{"model": "sound classifier", "dataset": "read English sentences (LibriTTS-R)", "train_examples": 15625, "gain_aug_db": 10, "n_mels": 64, "hop_length": 160, "input": "mfcc", "spec_augment": true, "win_length": 512, "targets": ["voice"], "num_classes": 2, "arch": "ecapa_tdnn", "norm": "groupnorm", "hidden_act": "relu", "weight_standardization": false, "depths": [16], "kernel_size": 5, "stem": "single", "widths": [256], "label_smoothing": 0.1, "loss": "cross_entropy", "head_dropout": 0.1, "init": "trunc_normal_002", "optimizer": "muon", "muon_scale": "match_rms_adamw", "learning_rate": 0.007, "momentum": 0.95, "nesterov": true, "orthogonalizer": "newton_schulz_5", "adamw_lr_other_params": 0.002, "ema_decay": 0.995, "max_steps": 5600, "batch_size": 64, "epochs": 22.9, "lr_schedule": "constant", "warmup_steps": 110, "weight_decay": 0.2, "adamw_weight_decay_other_params": 0.05}
Rows from block 8, named by matrix and row number. Each number is 128 + 24 x the weight over its row's rms, rounded and kept within 0 to 255. All counts start at 0. Numbers have three digits each. After the name is the row's rms in percent of the matrix's.
# fc2: squeeze-excite expand (model.blocks.8.se.fc2.weight, 256x32), inputs 0-31
fc2.0 032:144128128128171128128128128096116049135128128128128128128128128128128102128128128128128128038128
fc2.1 043:075128128128106128128128128147126029095128128128128128128128128128128099128128128128128128074128
fc2.2 089:116128128128112128128128128028146047153128128128128128128128128128128148128128128128128128138128
fc2.3 048:086128128128095128128128128060144063073128128128128128128128128128128070128128128128128128124128
fc2.4 040:059128128128161128128128128079151070123128128128128128128128128128128049128128128128128128129128
fc2.5 019:114128128128116128128128128100102024128128128128128128128128128128128061128128128128128128091128
fc2.6 053:096128128128037128128128128052140084107128128128128128128128128128128099128128128128128128136128
fc2.7 133:192128128128150128128128128051085116101128128128128128128128128128128138128128128128128128057128
fc2.8 053:082128128128092128128128128062144036122128128128128128128128128128128086128128128128128128135128
fc2.9 049:055128128128086128128128128069146074073128128128128128128128128128128091128128128128128128112128
fc2.10 117:185128128128150128128128128053083117098128128128128128128128128128128143128128128128128128052128
fc2.11 074:125128128128084128128128128183078102032128128128128128128128128128128099128128128128128128113128
fc2.12 053:129128128128158128128128128097113039130128128128128128128128128128128094128128128128128128042128
fc2.13 057:041128128128085128128128128090188090130128128128128128128128128128128082128128128128128128149128
fc2.14 266:196128128128137128128128128197148127216128128128128128128128128128128157128128128128128128125128
fc2.15 089:159128128128194128128128128060127101109128128128128128128128128128128076128128128128128128059128
fc2.16 032:157128128128078128128128128063093118108128128128128128128128128128128034128128128128128128108128
fc2.17 038:128128128128137128128128128079106050121128128128128128128128128128128125128128128128128128032128
fc2.18 054:055128128128091128128128128087143082099128128128128128128128128128128051128128128128128128098128
fc2.19 099:151128128128145128128128128090106064155128128128128128128128128128128102128128128128128128027128
fc2.20 010:147128128128108128128128128231150207111128127128128128128128128128128123128128128128128128122128
fc2.21 049:068128128128088128128128128067139060100128128128128128128128128128128066128128128128128128117128
fc2.22 052:181128128128145128128128128061079106093128128128128128128128128128128144128128128128128128047128
fc2.23 075:113128128128164128128128128114115068151128128128128128128128128128128121128128128128128128017128
fc2.24 052:065128128128124128128128128064143062102128128128128128128128128128128066128128128128128128091128
fc2.25 052:074128128128084128128128128082152049112128128128128128128128128128128074128128128128128128089128
fc2.26 060:105128128128110128128128128036097061077128128128128128128128128128128120128128128128128128096128
fc2.27 054:191128128128124128128128128043085094091128128128128128128128128128128121128128128128128128075128
fc2.28 069:109128128128053128128128128048143098113128128128128128128128128128128060128128128128128128134128
fc2.29 029:153128128128085128128128128050103044153128128128128128128128128128128087128128128128128128125128
fc2.30 053:102128128128076128128128128043134066149128128128128128128128128128128073128128128128128128108128
fc2.31 064:062128128128083128128128128065129078104128128128128128128128128128128066128128128128128128094128
fc2.32 050:113128128128071128128128128139163095028128128128128128128128128128128089128128128128128128160128
fc2.33 065:156128128128109128128128128054128047103128128128128128128128128128128074128128128128128128087128
fc2.34 054:092128128128048128128128128079181073097128128128128128128128128128128099128128128128128128156128
fc2.35 056:063128128128137128128128128142137086038128128128128128128128128128128123128128128128128128065128
fc2.36 053:114128128128114128128128128091139030089128128128128128128128128128128100128128128128128128060128
fc2.37 089:072128128128101128128128128074107039111128128128128128128128128128128085128128128128128128093128
fc2.38 060:106128128128094128128128128038127095086128128128128128128128128128128062128128128128128128089128
fc2.39 048:126128128128075128128128128030135059115128128128128128128128128128128110128128128128128128100128
fc2.40 189:065128128128148128128128128032128141060128128128128128128128128128128117128128128128128128133128
fc2.41 075:115128128128066128128128128147129094033128128128128128128128128128128098128128128128128128183128
fc2.42 049:096128128128072128128128128021143084130128128128128128128128128128128103128128128128128128122128
fc2.43 081:120128128128139128128128128132130024046128128128128128128128128128128104128128128128128128118128
fc2.44 068:116128128128021128128128128081137128070128128128128128128128128128128091128128128128128128131128
fc2.45 047:097128128128076128128128128046163126075128128128128128128128128128128065128128128128128128127128
fc2.46 066:090128128128113128128128128083138053074128128128128128128128128128128059128128128128128128093128
fc2.47 084:087128128128145128128128128068129099036128128128128128128128128128128076128128128128128128159128
fc2.48 242:019128128128122128128128128060151107135128128128128128128128128128128155128128128128128128118128
fc2.49 079:159128128128095128128128128079086103110128128128128128128128128128128042128128128128128128066128
fc2.50 301:109128128128044128128128128078129070169128128128128128128128128128128070128128128128128128144128
fc2.51 056:076128128128107128128128128081118051078128128128128128128128128128128078128128128128128128084128
fc2.52 041:137128128128090128128128128045146064112128128128128128128128128128128065128128128128128128091128
fc2.53 110:157128128128050128128128128130122089043128128128128128128128128128128121128128128128128128178128
fc2.54 055:062128128128086128128128128077148045102128128128128128128128128128128087128128128128128128133128
fc2.55 089:075128128128181128128128128150121061076128128128128128128128128128128126128128128128128128056128
fc2.56 073:098128128128120128128128128138122053056128128128128128128128128128128092128128128128128128055128
fc2.57 037:214128128128133128128128128126184201132128128128128128128128128128128178128128128128128128118128
fc2.58 055:077128128128099128128128128053145086078128128128128128128128128128128062128128128128128128105128
fc2.59 042:228128128128168128128128128126181172151128128128128128128128128128128168128128128128128128125128
fc2.60 055:117128128128147128128128128111132027067128128128128128128128128128128100128128128128128128073128
fc2.61 072:048128128128176128128128128122135089038128128128128128128128128128128129128128128128128128122128
fc2.62 070:119128128128124128128128128130118010084128128128128128128128128128128096128128128128128128093128
fc2.63 060:111128128128076128128128128071130072052128128128128128128128128128128071128128128128128128126128
fc2.64 052:081128128128078128128128128036145075110128128128128128128128128128128088128128128128128128142128
fc2.65 065:080128128128059128128128128053101082166128128128128128128128128128128105128128128128128128158128
fc2.66 051:070128128128086128128128128063156052122128128128128128128128128128128079128128128128128128119128
fc2.67 121:166128128128180128128128128104080041133128128128128128128128128128128093128128128128128128077128
fc2.68 053:092128128128063128128128128065137071107128128128128128128128128128128056128128128128128128131128
fc2.69 050:065128128128092128128128128079148052072128128128128128128128128128128094128128128128128128114128
fc2.70 049:048128128128090128128128128061172083102128128128128128128128128128128090128128128128128128120128
fc2.71 050:101128128128095128128128128064144063073128128128128128128128128128128068128128128128128128091128
fc2.72 048:070128128128097128128128128048187081135128128128128128128128128128128092128128128128128128105128
fc2.73 050:088128128128077128128128128035121067099128128128128128128128128128128109128128128128128128104128
fc2.74 060:106128128128076128128128128089110037182128128128128128128128128128128090128128128128128128154128
fc2.75 090:153128128128043128128128128105128106115128128128128128128128128128128061128128128128128128197128
fc2.76 056:040128128128100128128128128082141071082128128128128128128128128128128083128128128128128128135128
fc2.77 053:063128128128101128128128128082139055128128128128128128128128128128128052128128128128128128121128
fc2.78 061:096128128128109128128128128116082054176128128128128128128128128128128047128128128128128128110128
fc2.79 067:051128128128127128128128128137135056065128128128128128128128128128128077128128128128128128103128
fc2.80 073:094128128128144128128128128107087053173128128128128128128128128128128052128128128128128128089128
fc2.81 288:158128128128094128128128128056054069124128128128128128128128128128128172128128128128128128146128
fc2.82 074:175128128128055128128128128106111077117128128128128128128128128128128066128128128128128128187128
fc2.83 158:231128128128092128128128128128118169165128128128128128128128128128128137128128128128128128186128
fc2.84 053:046128128128105128128128128083160050109128128128128128128128128128128092128128128128128128106128
fc2.85 094:136128128128158128128128128091101076118128128128128128128128128128128049128128128128128128048128
fc2.86 082:141128128128068128128128128039134095116128128128128128128128128128128054128128128128128128118128
fc2.87 227:091128128128188128128128128134083067171128128128128128128128128128128080128128128128128128069128
fc2.88 060:096128128128077128128128128064039076117128128128128128128128128128128132128128128128128128128128
fc2.89 056:061128128128040128128128128062112100127128128128128128128128128128128105128128128128128128144128
fc2.90 089:135128128128138128128128128106092055133128128128128128128128128128128068128128128128128128041128
fc2.91 376:189128128128159128128128128122123186227128128128128128128128128128128144128128128128128128147128
fc2.92 097:099128128128036128128128128097150128149128128128128128128128128128128058128128128128128128176128
fc2.93 092:155128128128056128128128128101074042135128128128128128128128128128128123128128128128128128167128
fc2.94 062:115128128128063128128128128062092054150128128128128128128128128128128134128128128128128128177128
fc2.95 084:171128128128054128128128128131086049112128128128128128128128128128128096128128128128128128171128
fc2.96 442:143128128128051128128128128151125221103128128128128128128128128128128165128128128128128128161128
fc2.97 053:059128128128079128128128128090108086212128128128128128128128128128128138128128128128128128104128
fc2.98 068:167128128128043128128128128059111091099128128128128128128128128128128145128128128128128128175128
fc2.99 063:208128128128110128128128128087114035106128128128128128128128128128128109128128128128128128111128
fc2.100 092:052128128128088128128128128091114113223128128128128128128128128128128116128128128128128128128128
fc2.101 055:135128128128099128128128128108140004129128128128128128128128128128128131128128128128128128168128
fc2.102 054:107128128128090128128128128059153049109128128128128128128128128128128062128128128128128128112128
fc2.103 101:120128128128093128128128128030132053142128128128128128128128128128128088128128128128128128138128
fc2.104 049:071128128128073128128128128079147044105128128128128128128128128128128089128128128128128128110128
fc2.105 036:119128128128069128128128128038118073137128128128128128128128128128128069128128128128128128118128
fc2.106 067:073128128128086128128128128098125057063128128128128128128128128128128110128128128128128128072128
fc2.107 095:051128128128083128128128128112123089219128128128128128128128128128128149128128128128128128122128
fc2.108 276:028128128128105128128128128146127072067128128128128128128128128128128100128128128128128128130128
fc2.109 098:126128128128046128128128128116132110225128128128128128128128128128128099128128128128128128095128
fc2.110 054:093128128128088128128128128057149068078128128128128128128128128128128065128128128128128128123128
fc2.111 093:205128128128095128128128128076121045090128128128128128128128128128128137128128128128128128144128
fc2.112 060:058128128128094128128128128080139053109128128128128128128128128128128068128128128128128128109128
fc2.113 062:065128128128157128128128128111148101021128128128128128128128128128128103128128128128128128115128
fc2.114 050:080128128128074128128128128062143061086128128128128128128128128128128084128128128128128128105128
fc2.115 070:064128128128100128128128128052174136165128128128128128128128128128128091128128128128128128074128
fc2.116 035:114128128128044128128128128107128057152128128128128128128128128128128072128128128128128128084128
fc2.117 043:074128128128098128127128128041133140060128128128128128128128128128128082128128128128128128122128
fc2.118 089:168128128128140128128128128056107040151128128128128128128128128128128105128128128128128128081128
fc2.119 065:122128128128098128128128128077095064076128128128128128128128128128128056128128128128128128085128
fc2.120 060:133128128128084128128128128008118113127128128128128128128128128128128128128128128128128128170128
fc2.121 067:059128128128074128128128128126133078094128128128128128128128128128128055128128128128128128087128
fc2.122 070:209128128128107128128128128068122054083128128128128128128128128128128124128128128128128128109128
fc2.123 072:036128128128083128128128128115119108210128128128128128128128128128128113128128128128128128111128
fc2.124 150:027128128128104128128128128091125151189128128128128128128128128128128170128128128128128128147128
fc2.125 069:093128128128077128128128128086176028130128128128128128128128128128128144128128128128128128112128
fc2.126 052:065128128128084128128128128026105121116128128128128128128128128128128108128128128128128128161128
fc2.127 055:192128128128062128128128128104132046079128128128128128128128128128128144128128128128128128122128
fc2.128 062:116128128128078128128128128068083097079128128128128128128128128128128068128128128128128128072128
fc2.129 071:053128128128045128128128128136132109075128128128128128128128128128128109128128128128128128176128
fc2.130 060:140128128128090128128128128066111030127128128128128128128128128128128144128128128128128128182128
fc2.131 036:078128128128074128128128128084172053101128128128128128128128128128128083128128128128128128100128
fc2.132 298:146128128128142128128128128196143219148128128128128128128128128128128187128128128128128128157128
fc2.133 026:137128128128137128128128128236182134173128128128128128128128128128128134128128128128128128166128
fc2.134 034:071128128128065128128128128128184053095128128128128128128128128128128102128128128128128128154128
fc2.135 055:118128128128107128128128128055144105087128128128128128128128128128128048128128128128128128067128
fc2.136 065:081128128128078128128128128046141074151128128128128128128128128128128071128128128128128128137128
fc2.137 052:079128128128105128128128128049132056096128128128128128128128128128128072128128128128128128125128
fc2.138 057:097128128128118128128128128064147037113128128128128128128128128128128066128128128128128128104128
fc2.139 064:106128128128128128128128128127115018127128128128128128128128128128128075128128128128128128075128
fc2.140 060:095128128128086128128128128078133044085128128128128128128128128128128071128128128128128128097128
fc2.141 052:056128128128071128128128128088142077107128128128128128128128128128128056128128128128128128121128
fc2.142 058:052128128128114128128128128127142036073128128128128128128128128128128107128128128128128128150128
fc2.143 063:128128128128095128128128128042111098087128128128128128128128128128128061128128128128128128077128
fc2.144 047:050128128128072128128128128093145084074128128128128128128128128128128075128128128128128128122128
fc2.145 079:106128128128104128128128128006135101153128128128128128128128128128128108128128128128128128151128
fc2.146 061:088128128128089128128128128114192042105128128128128128128128128128128092128128128128128128170128
fc2.147 063:104128128128111128128128128128096047030128128128128128128128128128128112128128128128128128117128
fc2.148 058:110128128128059128128128128031132088137128128128128128128128128128128084128128128128128128143128
fc2.149 042:100128128128091128128128128040128053110128128128128128128128128128128099128128128128128128087128
fc2.150 055:086128128128138128128128128091147027086128128128128128128128128128128074128128128128128128124128
fc2.151 086:126128128128173128128128128091156207186128128128128128128128128128128098128128128128128128190128
fc2.152 051:065128128128056128128128128119143068082128128128128128128128128128128073128128128128128128120128
fc2.153 032:079128128128086128128128128120137034128128128128128128128128128128128056128128128128128128132128
fc2.154 067:084128128128052128128128128132125093062128128128128128128128128128128098128128128128128128193128
fc2.155 059:086128128128071128128128128102160059102128128128128128128128128128128057128128128128128128163128
fc2.156 076:065128128128053128128128128159145120060128128128128128128128128128128129128128128128128128181128
fc2.157 067:111128128128046128128128128108134055094128128128128128128128128128128062128128128128128128118128
fc2.158 051:076128128128114128128128128060142051092128128128128128128128128128128076128128128128128128101128
fc2.159 042:081128128128056128128128128112171072100128128128128128128128128128128058128128128128128128127128
fc2.160 085:070128128128071128128128128162204071134128128128128128128128128128128110128128128128128128163128
fc2.161 070:170128128128100128128128128079138028107128128128128128128128128128128078128128128128128128104128
fc2.162 015:088128128128059128128128128068118103046128128128128128128128128128128118128128128128128128158128
fc2.163 183:137128128128091128128128128069021152148128128128128128128128128128128103128128128128128128110128
fc2.164 061:074128128128106128128128128021141077118128128128128128128128128128128112128128128128128128148128
fc2.165 078:137128128128109128128128128045112123076128128128128128128128128128128047128128128128128128089128
fc2.166 017:113128128128130128128128128033107044147128128128128128128128128128128120128128128128128128092128
fc2.167 062:117128128128133128128128128079146039076128128128128128128128128128128071128128128128128128087128
fc2.168 066:051128128128079128128128128053139093108128128128128128128128128128128091128128128128128128164128
fc2.169 043:116128128128088128128128128131098024064128128128128128128128128128128105128128128128128128111128
fc2.170 030:112128128128063128128128128092111130021128128128128128128128128128128106128128128128128128147128
fc2.171 085:060128128128141128128128128047078066106128128128128128128128128128128135128128128128128128109128
fc2.172 107:110128128128086128128128128076111149018128128128128128128128128128128143128128128128128128149128
fc2.173 052:098128128128076128128128128058144046114128128128128128128128128128128076128128128128128128142128
fc2.174 023:201128128128138128128128128186127214093128128128128128128128128128128100128128128128128128113128
fc2.175 022:128128128128099128127128128060142024112128128128128128128128128128128110128128128128128128093128
fc2.176 056:064128128128082128128128128057130097066128128128128128128128128128128086128128128128128128105128
fc2.177 017:036128128128084128128128128095165061124128128128128128128128128128128102128128128128128128147128
fc2.178 025:059128128128068128128128128065183112124128128128128128128128128128128094128128128128128128170128
fc2.179 050:113128128128050128128128128117108112025128128128128128128128128128128138128128128128128128154128
fc2.180 053:087128128128072128128128128065126066099128128128128128128128128128128071128128128128128128088128
fc2.181 071:085128128128087128128128128129211047118128128128128128128128128128128151128128128128128128156128
fc2.182 057:102128128128044128128128128107119090035128128128128128128128128128128119128128128128128128121128
fc2.183 185:104128128128128128128128128111119009111128128128128128128128128128128103128128128128128128079128
fc2.184 065:068128128128101128128128128088211095189128128128128128128128128128128099128128128128128128129128
fc2.185 076:086128128128113128128128128143199050078128128128128128128128128128128086128128128128128128099128
fc2.186 045:109128128128072128128128128055143075078128128128128128128128128128128067128128128128128128110128
fc2.187 032:090128128128070128128128128074141069072128128128128128128128128128128080128128128128128128089128
fc2.188 017:106128128128063128128128128037070121129128128128128128128128128128128085128128128128128128114128
fc2.189 035:077128128128065128128128128067184076133128128128128128128128128128128079128128128128128128130128
fc2.190 059:103128128128088128128128128048139072093128128128128128128128128128128085128128128128128128070128
fc2.191 021:108128128128070128128128128057173052135128128128128128128128128128128084128128128128128128128128
fc2.192 077:141128128128074128128128128035141069124128128128128128128128128128128096128128128128128128172128
fc2.193 068:144128128128081128128128128048122079098128128128128128128128128128128061128128128128128128087128
fc2.194 225:116128128128101128128128128102049134159128128128128128128128128128128071128128128128128128207128
fc2.195 049:057128128128093128128128128104151052078128128128128128128128128128128078128128128128128128116128
fc2.196 049:130128128128113128128128128085085050133128128128128128128128128128128071128128128128128128055128
fc2.197 046:118128128128075128128128128035128114094128128128128128128128128128128070128128128128128128176128
fc2.198 034:134128128128112128128128128071091036118128128128128128128128128128128071128128128128128128086128
fc2.199 051:048128128128080128128128128073148083065128128128128128128128128128128112128128128128128128121128
fc2.200 060:150128128128087128128128128096087038133128128128128128128128128128128082128128128128128128070128
fc2.201 029:072128128128091128128128128044150111102128128128128128128128128128128086128128128128128128187128
fc2.202 139:173128128128094128128128128078061077064128128128128128128128128128128158128128128128128128101128
fc2.203 055:071128128128119128128128128070151042119128128128128128128128128128128084128128128128128128087128
fc2.204 045:062128128128095128128128128080089117141128128128128128128128128128128062128128128128128128195128
fc2.205 028:098128128128154128128128128037163064132128128128128128128128128128128072128128128128128128136128
fc2.206 332:207128128128147128128128128112135222103128128128128128128128128128128117128128128128128128173128
fc2.207 047:060128128128110128128128128062132050112128128128128128128128128128128076128128128128128128132128
fc2.208 059:052128128128079128128128128089131047098128128128128128128128128128128091128128128128128128124128
fc2.209 087:024128128128118128128128128089171146110128128128128128128128128128128069128128128128128128130128
fc2.210 055:077128128128146128128128128038156127074128128128128128128128128128128075128128128128128128098128
fc2.211 040:083128128128082128127128128035156073111128128128128128128128128128128088128128128128128128126128
fc2.212 037:088128128128105128128128128031112081126128128128128128128128128128128063128128128128128128143128
fc2.213 146:054128128128110128128128128087190151124128128128128128128128128128128049128128128128128128111128
fc2.214 053:132128128128133128128128128093112024126128128128128128128128128128128083128128128128128128065128
fc2.215 029:042128128128070128128128128114182084083128128128128128128128128128128106128128128128128128124128
fc2.216 099:155128128128108128128128128061119026090128128128128128128128128128128114128128128128128128100128
fc2.217 054:099128128128049128128128128091124066095128128128128128128128128128128057128128128128128128129128
fc2.218 059:088128128128097128128128128037139071080128128128128128128128128128128100128128128128128128094128
fc2.219 040:032128128128062128128128128123150080084128128128128128128128128128128117128128128128128128134128
fc2.220 368:133128128128073128128128128167051042106128128128128128128128128128128133128128128128128128127128
fc2.221 319:158128128128048128128128128159148093053128128128128128128128128128128108128128128128128128179128
fc2.222 045:104128128128081128128128128026136067121128128128128128128128128128128095128128128128128128112128
fc2.223 057:133128128128090128128128128065151034093128128128128128128128128128128080128128128128128128124128
fc2.224 057:159128128128055128128128128105168066109128128128128128128128128128128061128128128128128128163128
fc2.225 042:099128128128073128128128128144113039171128128128128128128128128128128072128128128128128128093128
fc2.226 045:109128128128077128128128128133152054090128128128128128128128128128128050128128128128128128086128
fc2.227 254:068128128128146128128128128091072044126128128128128128128128128128128081128128128128128128103128
fc2.228 042:114128128128106128128128128113071051122128128128128128128128128128128131128128128128128128037128
fc2.229 049:071128128128073128128128128067142063086128128128128128128128128128128083128128128128128128119128
fc2.230 084:063128128128161128128128128154139047065128128128128128128128128128128101128128128128128128095128
fc2.231 079:079128128128074128128128128038161109117128128128128128128128128128128071128128128128128128136128
fc2.232 037:194128128128066128128128128072093083185128128128128128128128128128128152128128128128128128127128
fc2.233 059:153128128128104128128128128050121033134128128128128128128128128128128117128128128128128128083128
fc2.234 055:121128128128115128128128128169125019158128128128128128128128128128128067128128128128128128126128
fc2.235 049:082128128128073128128128128079147051102128128128128128128128128128128066128128128128128128114128
fc2.236 027:048128128128102128128128128105094065139128128128128128128128128128128068128128128128128128084128
fc2.237 046:044128128128065128128128128082150069109128128128128128128128128128128101128128128128128128144128
fc2.238 037:135128128128058128128128128124106038170128128128128128128128128128128079128128128128128128103128
fc2.239 076:154128128128104128128128128052103079097128128128128128128128128128128056128128128128128128081128
fc2.240 045:129128128128084128128128128095162031140128128128128128128128128128128061128128128128128128139128
fc2.241 068:136128128128089128128128128060110069050128128128128128128128128128128172128128128128128128110128
fc2.242 073:122128128128062128128128128184168082086128128128128128128128128128128061128128128128128128098128
fc2.243 051:084128128128077128128128128069157083081128128128128128128128128128128056128128128128128128118128
fc2.244 034:138128128128063128128128128095158040121128128128128128128128128128128068128128128128128128156128
fc2.245 087:067128128128119128128128128067196065159128128128128128128128128128128090128128128128128128135128
fc2.246 070:122128128128047128128128128143179061140128128128128128128128128128128071128128128128128128160128
fc2.247 060:085128128128084128128128128043140048150128128128128128128128128128128109128128128128128128135128
fc2.248 036:112128128128057128128128128110163039133128128128128128128128128128128068128128128128128128129128
fc2.249 407:128128128128075128128128128017127118072128128128128128128128128128128124128128128128128128127128
fc2.250 029:153128128128100128128128128096070024139128128128128128128128128128128104128128128128128128097128
fc2.251 052:056128128128076128128128128100185097146128128128128128128128128128128060128128128128128128154128
fc2.252 045:105128128128111128128128128124082051134128128128128128128128128128128072128128128128128128048128
fc2.253 026:081128128128095128127128128117125014120128128128128128128128128128128101128128128128128128093128
fc2.254 043:084128128128082128128128128156066046135128128128128128128128128128128102128128128128128128079128
fc2.255 053:119128128128122128128128128073068054174128128128128128128128128128128099128128128128128128070128