A small sound classifier, trained from scratch.
Model: 3.49M parameters, mfcc input, arch ecapa_tdnn, norm groupnorm, activation relu, depths [16].
Training: muon at rate 0.007, 5600 steps, batches of 64, held-out accuracy 99%.
Rows from block 10, named by matrix and row number. Each number is 500 + 25 x the weight over its row's rms, rounded and kept within 0 to 999. All counts start at 0. Numbers have three digits each.
# mid20: scale 3 width-5 conv, dilation 3 (model.blocks.10.mid.2.0.weight, 64x64x5), inputs 11-21, a 5 kernel for each
mid20.0:474493504504517504473513544532455461482489491501491492494500546460487507529554490471474487514495524482489493483486493492498508503494484492490497492485526524480465443
mid20.1:502507530548541527509514516552467476484490496507504504502502515476503521573483449469460458458441462472478493495495490489494489487474490489483485484496434447473484481
mid20.2:524526539529536523509468513509539541528513506509506504499499505448554564534517495546526493498515496538551497501502501499514519511498519506506501506506512532542524524
mid20.3:466469518524541503499528540547485483496503508502492498497503508508498481524519478457457479444479470466496494491490494495492499490488478484488496484486513506485455447
mid20.4:496491492514539547519526539546470488490497486497495492493496546500523524541485453456470485511509511505491494487492494494499499501496498501486496497497490508483493489
mid20.5:483483513524543515504535548561456468488497496502496502499502524507497497545523460460472480441466473481497495492491498495492498493486483492479493488493481477480484467
mid20.6:525520499484485469472472460478495484474436424497496501500499474467496513497513469453436426477494477486468486483489485485495517497510483497496498474481520522501471447
mid20.7:506491501529543531515530538557464479493503488493494495497494536519511537545506459454464488494497485483495499492493496497492500490481487496489501498495473481496489480
mid20.8:509520531511509534519513495481521514510489463497498497495498493484460463468456491475484469521520521529534514514516516517497496512508510510509518519523470482485493489
mid20.9:491513522500490547534514502497528522517484460511512502496496495467442451467480497487507487530523531526518522522530529527478499505508508503512523517518466479474501499
mid20.10:476494500485472505504506497491514496495453437508505499490495500495445465456455476477474472526525534544532507506519518519486486498492500508507520519520504512505490494
mid20.11:508531538519518558547518516511527519527505469488482482479487516485472478504506508488488512532524512515524503504507500499498519518506504507513518502507459475505511499
mid20.12:516503482490513464474515509518483493491507514502506503498495517513555530507554521534533567517514504531543498489499493500500510512533519517520526512520511502520507496
mid20.13:501517526510515537521515495480510521520501469491491492491494478473460466473464497479486475513514516525533512511511516514504502509505505516513518515518456474490484495
mid20.14:485479526533493495533524508501519515495494480500501496504505572505472456508432454494520484488509483514527494489504503498486482472491526504494497520510466504536526502
mid20.15:491500509500491524506506483484508499514476457505503497482481491498469489478453488457467434526535535543533511511522521515500494510502505511513531530529511507504492466
mid20.16:462482488518499510496509505517514510482510473504504503503507483532480551463480489474475478493494510504498503494500490496477504483527487492486508502504513514523528528
mid20.17:496479479481500582552524492494511510458463480509503503502500572560484509511549477471467466511517504505487497505502501496491507499522499508515512514513513483481497480
mid20.18:539521524519526510504515518555486495524500483506504506500504454445501503541478500499498477481516525515504504511506495499505513508510485503491494471482523543573541517
mid20.19:521504476480502515525510511519515503502502512472477480487488503492504484496543517499491511490467494472496499503502498496490491492503511484481484495500465492509525534
mid20.20:490500500517507493485511495501490500478487470502498497503511486543516518488503502478446440478486513522528499490492489489479507491521507503496512505499523533542539523
mid20.21:486507511511499529548536531501522521483480476509514515510512542551468510503509474493496496499515496485476507515515513511489489497490475505509514509503474464456479483
mid20.22:485497476494505524525557555552526519506517506487488489481478458486491485494498503486506512503516501484481523513511509506482515491491479510509511504504496496517539531
mid20.23:481492497503486508498518516511497506477492469501500497497500451519497523464482491469471468499517514502490502490497495497479514482505489496494512506506523512513527517
mid20.24:524529541541518501501492490521499506506507487506506508506505516505442465507514504509500526490497502516491503505503510506496495522506508502504509516506496498463496492
mid20.25:477483471467465508512526513502495512488499490493487486492490426452455449464439466457421363485474487503479504503500500500490496489501484486485489491488514514498511499
mid20.26:454463488503499510492498499491502516514515505507505500500498444460481467460404405441449450506526502490487506507504506504485488480487488491484482487493479485492510505
mid20.27:468479486479466508492503502494470488509517504495493497496497472461484454451406450472450438494492496491486506505506507502489487484491495495489496496493467468466468469
mid20.28:453479489495481497482496498501487506508494478502501502493493457471463444435405434471484494496511491483486509511512517513489491489489493500493495500498450446460473486
mid20.29:458477492494475491481496495494491505513495480502501502494495466480476460455408446477499511510521502495498509509511514511492495493491498503496497500498453453461471474
mid20.30:453477490492478495485498496497491507508491474502502503494495469482471458454404446479493500508520502494497509509510514512492495492492499502496497499497452450455470477
mid20.31:527543508520544507509513504532478484488518527500504500499498540517505546542530527524522536511500506506509504499505502505496486486486496508505507517513536525532530518
mid20.32:485508503515480536541546512518513501487466428502499496494493484468467450455446487457444410525513526546540496494505503500499506491488496507511511508505491480482488482
mid20.33:565537554523523489501489506506490509493492485509505505503502456500545482507531552546530520488485491503514496496493497501489491493519505499497511490503491503532538566
mid20.34:485509504514477531539548511520514505489469424500497493492492479475465448456446482464445410531515527546543495493504501499498505489487495508511510508506491481481485477
mid20.35:485502501514475537543542509522513502483464428500498494493492488476465450455446491459450416530516527548541495495505502502499505489487498507509509505503495488490489481
mid20.36:482505504516477531541550513520514505488467427501498495493491481475465452453444482457450410528514526545543496494505502500498506490489496507510509507507494485480487477
mid20.37:542532542532509494512538500499505497515502496494491491486491490499465460478566570540538519496474454450475501500506499499489484488488491503501510501505498483508514511
mid20.38:484505500516476532542549508521511505487468425500498495493493484473468448453440485464446412526514526547540495494506502500498505489487495507510510508505493483483489478
mid20.39:486509502513476534535541511517512503485464426502499495494492483472464450453448484463445412531517529548544496494505502501500504490488498508511510507506489487488482485
mid20.40:502494505493497442453472478471559549544533533512510507501505490495465477505486505494496503515501517505504505501497495492517533528523548505501508510508494510543519523
mid20.41:496477476481482479493500497504470471484488483498499499498499435442452457442434450450461468476483481481488502503505505504492494492493479498494492492496491491492476468
mid20.42:462458464465467502507490514483474482481498526501500497502501427422486463430446453455493533509536518529523505510502509502495505533496494497490490495491474483474474489
mid20.43:452445462493502545526480495500475464481523565500507502504502500486513507466468456497518503493512489490504500508507510513509511533501476492480491497492450460458469489
mid20.44:517522537528543497505510485475491488501492486504501492487496498535536514522495523544556551475475466473475490495499499495504514501515490489488499479501460488522511554
mid20.45:473458468462467473491492525503467484493501511500501498500500432427480464432427440454485512484511496518524501505502506503482488513493491497491493498496480481476460469
mid20.46:481477467472476496490510494478444469491496475495495497497495429465478471466421426461497503509497487494476503501503503497485520493481487498494500494497497498496481472
mid20.47:470478481479489517511505516462464480490511507499498495502498448437495484451451438474519538535549531553529503512508514502510528532498511501498500495493482498483489504
mid20.48:470486480485497486476453452462503509497484476497506513511503427407430469464380385403442472501496489487468494497496499496495500508508509480481487492495471485505512520
mid20.49:469500514509498476472463465448499508502479460498497504508500440446472449488391428449448486482471451451450494496494496494488488487478483482486493493501473484505507518
mid20.50:493497536509533535514536519530498512541525518503501504501502463470476461453500522507491533505508521497509503509502501504519519507512501497500508494499518508524528551
mid20.51:455469468480493476476483491471493498494477461495493482481479472474494504474421447443463446490473459474476498499500504501488490486491492480491495490494497511519495481
mid20.52:433493514517501484480474488453498503497473458498499507512506455457489484473396434453468497484462446446448495498494496493491491489482485482483490494502479483484482489
mid20.53:479467504485490508512502481485487525556537524496494494496495500513534571576482498550510529558562511491473506508506500495523508503498478508515514495502475479498502507
mid20.54:485482509515503477477468468467499503503481458504511510511501413414468480449376392440487473489482468495493497496498496495489495496499508474477486486496481486500493490
mid20.55:470486483453454468472487478461502499501492474508514507506503434421455466439371383440465436487488483510502500500502501498497506504508511475486493493500485497509488478
mid20.56:516493515514516511492505500495491500519520512506500498494498524518511482484470495512490484495450475464473496499503502502513503504496486503512506500499525507538551560
mid20.57:531496500492511516515516508496491476485483504496499502504502508474506487473534479464427442502521511498479505501502501501510506512500499509510510500496499498499500501
mid20.58:534512479492513528510516498492511498498501515501505504506505499500501478461552493448421423473480493495490502496498497496508511511501505511516515496492495495490491499
mid20.59:531509495496512520514509503497505494494495513503505503507504508493498494462534473450405425482500490502488505495499497497511510512502506512518512497494500495486491500
mid20.60:540507502499505513506514502492491484494494516499498501501501504473506485444530483464418406484502502503488501494498500498517511518504509512515512502495496489485492499
mid20.61:534499503496509516505514502495496486493497517499499503505504513487502483442543491465412417486492497506488503493499499497513510519501509511516516502495494486487496502
mid20.62:504528530536542532513518509502519531554551559501499501504498523510570498499530546579553551502493506482481499504497497495502484486470483496494498493482505498506525534
mid20.63:537498500493510518507514507494494482490490515498497501502503498469508481446532489461425411497506504501482504496499501500514510516503506512513512502497490490486498501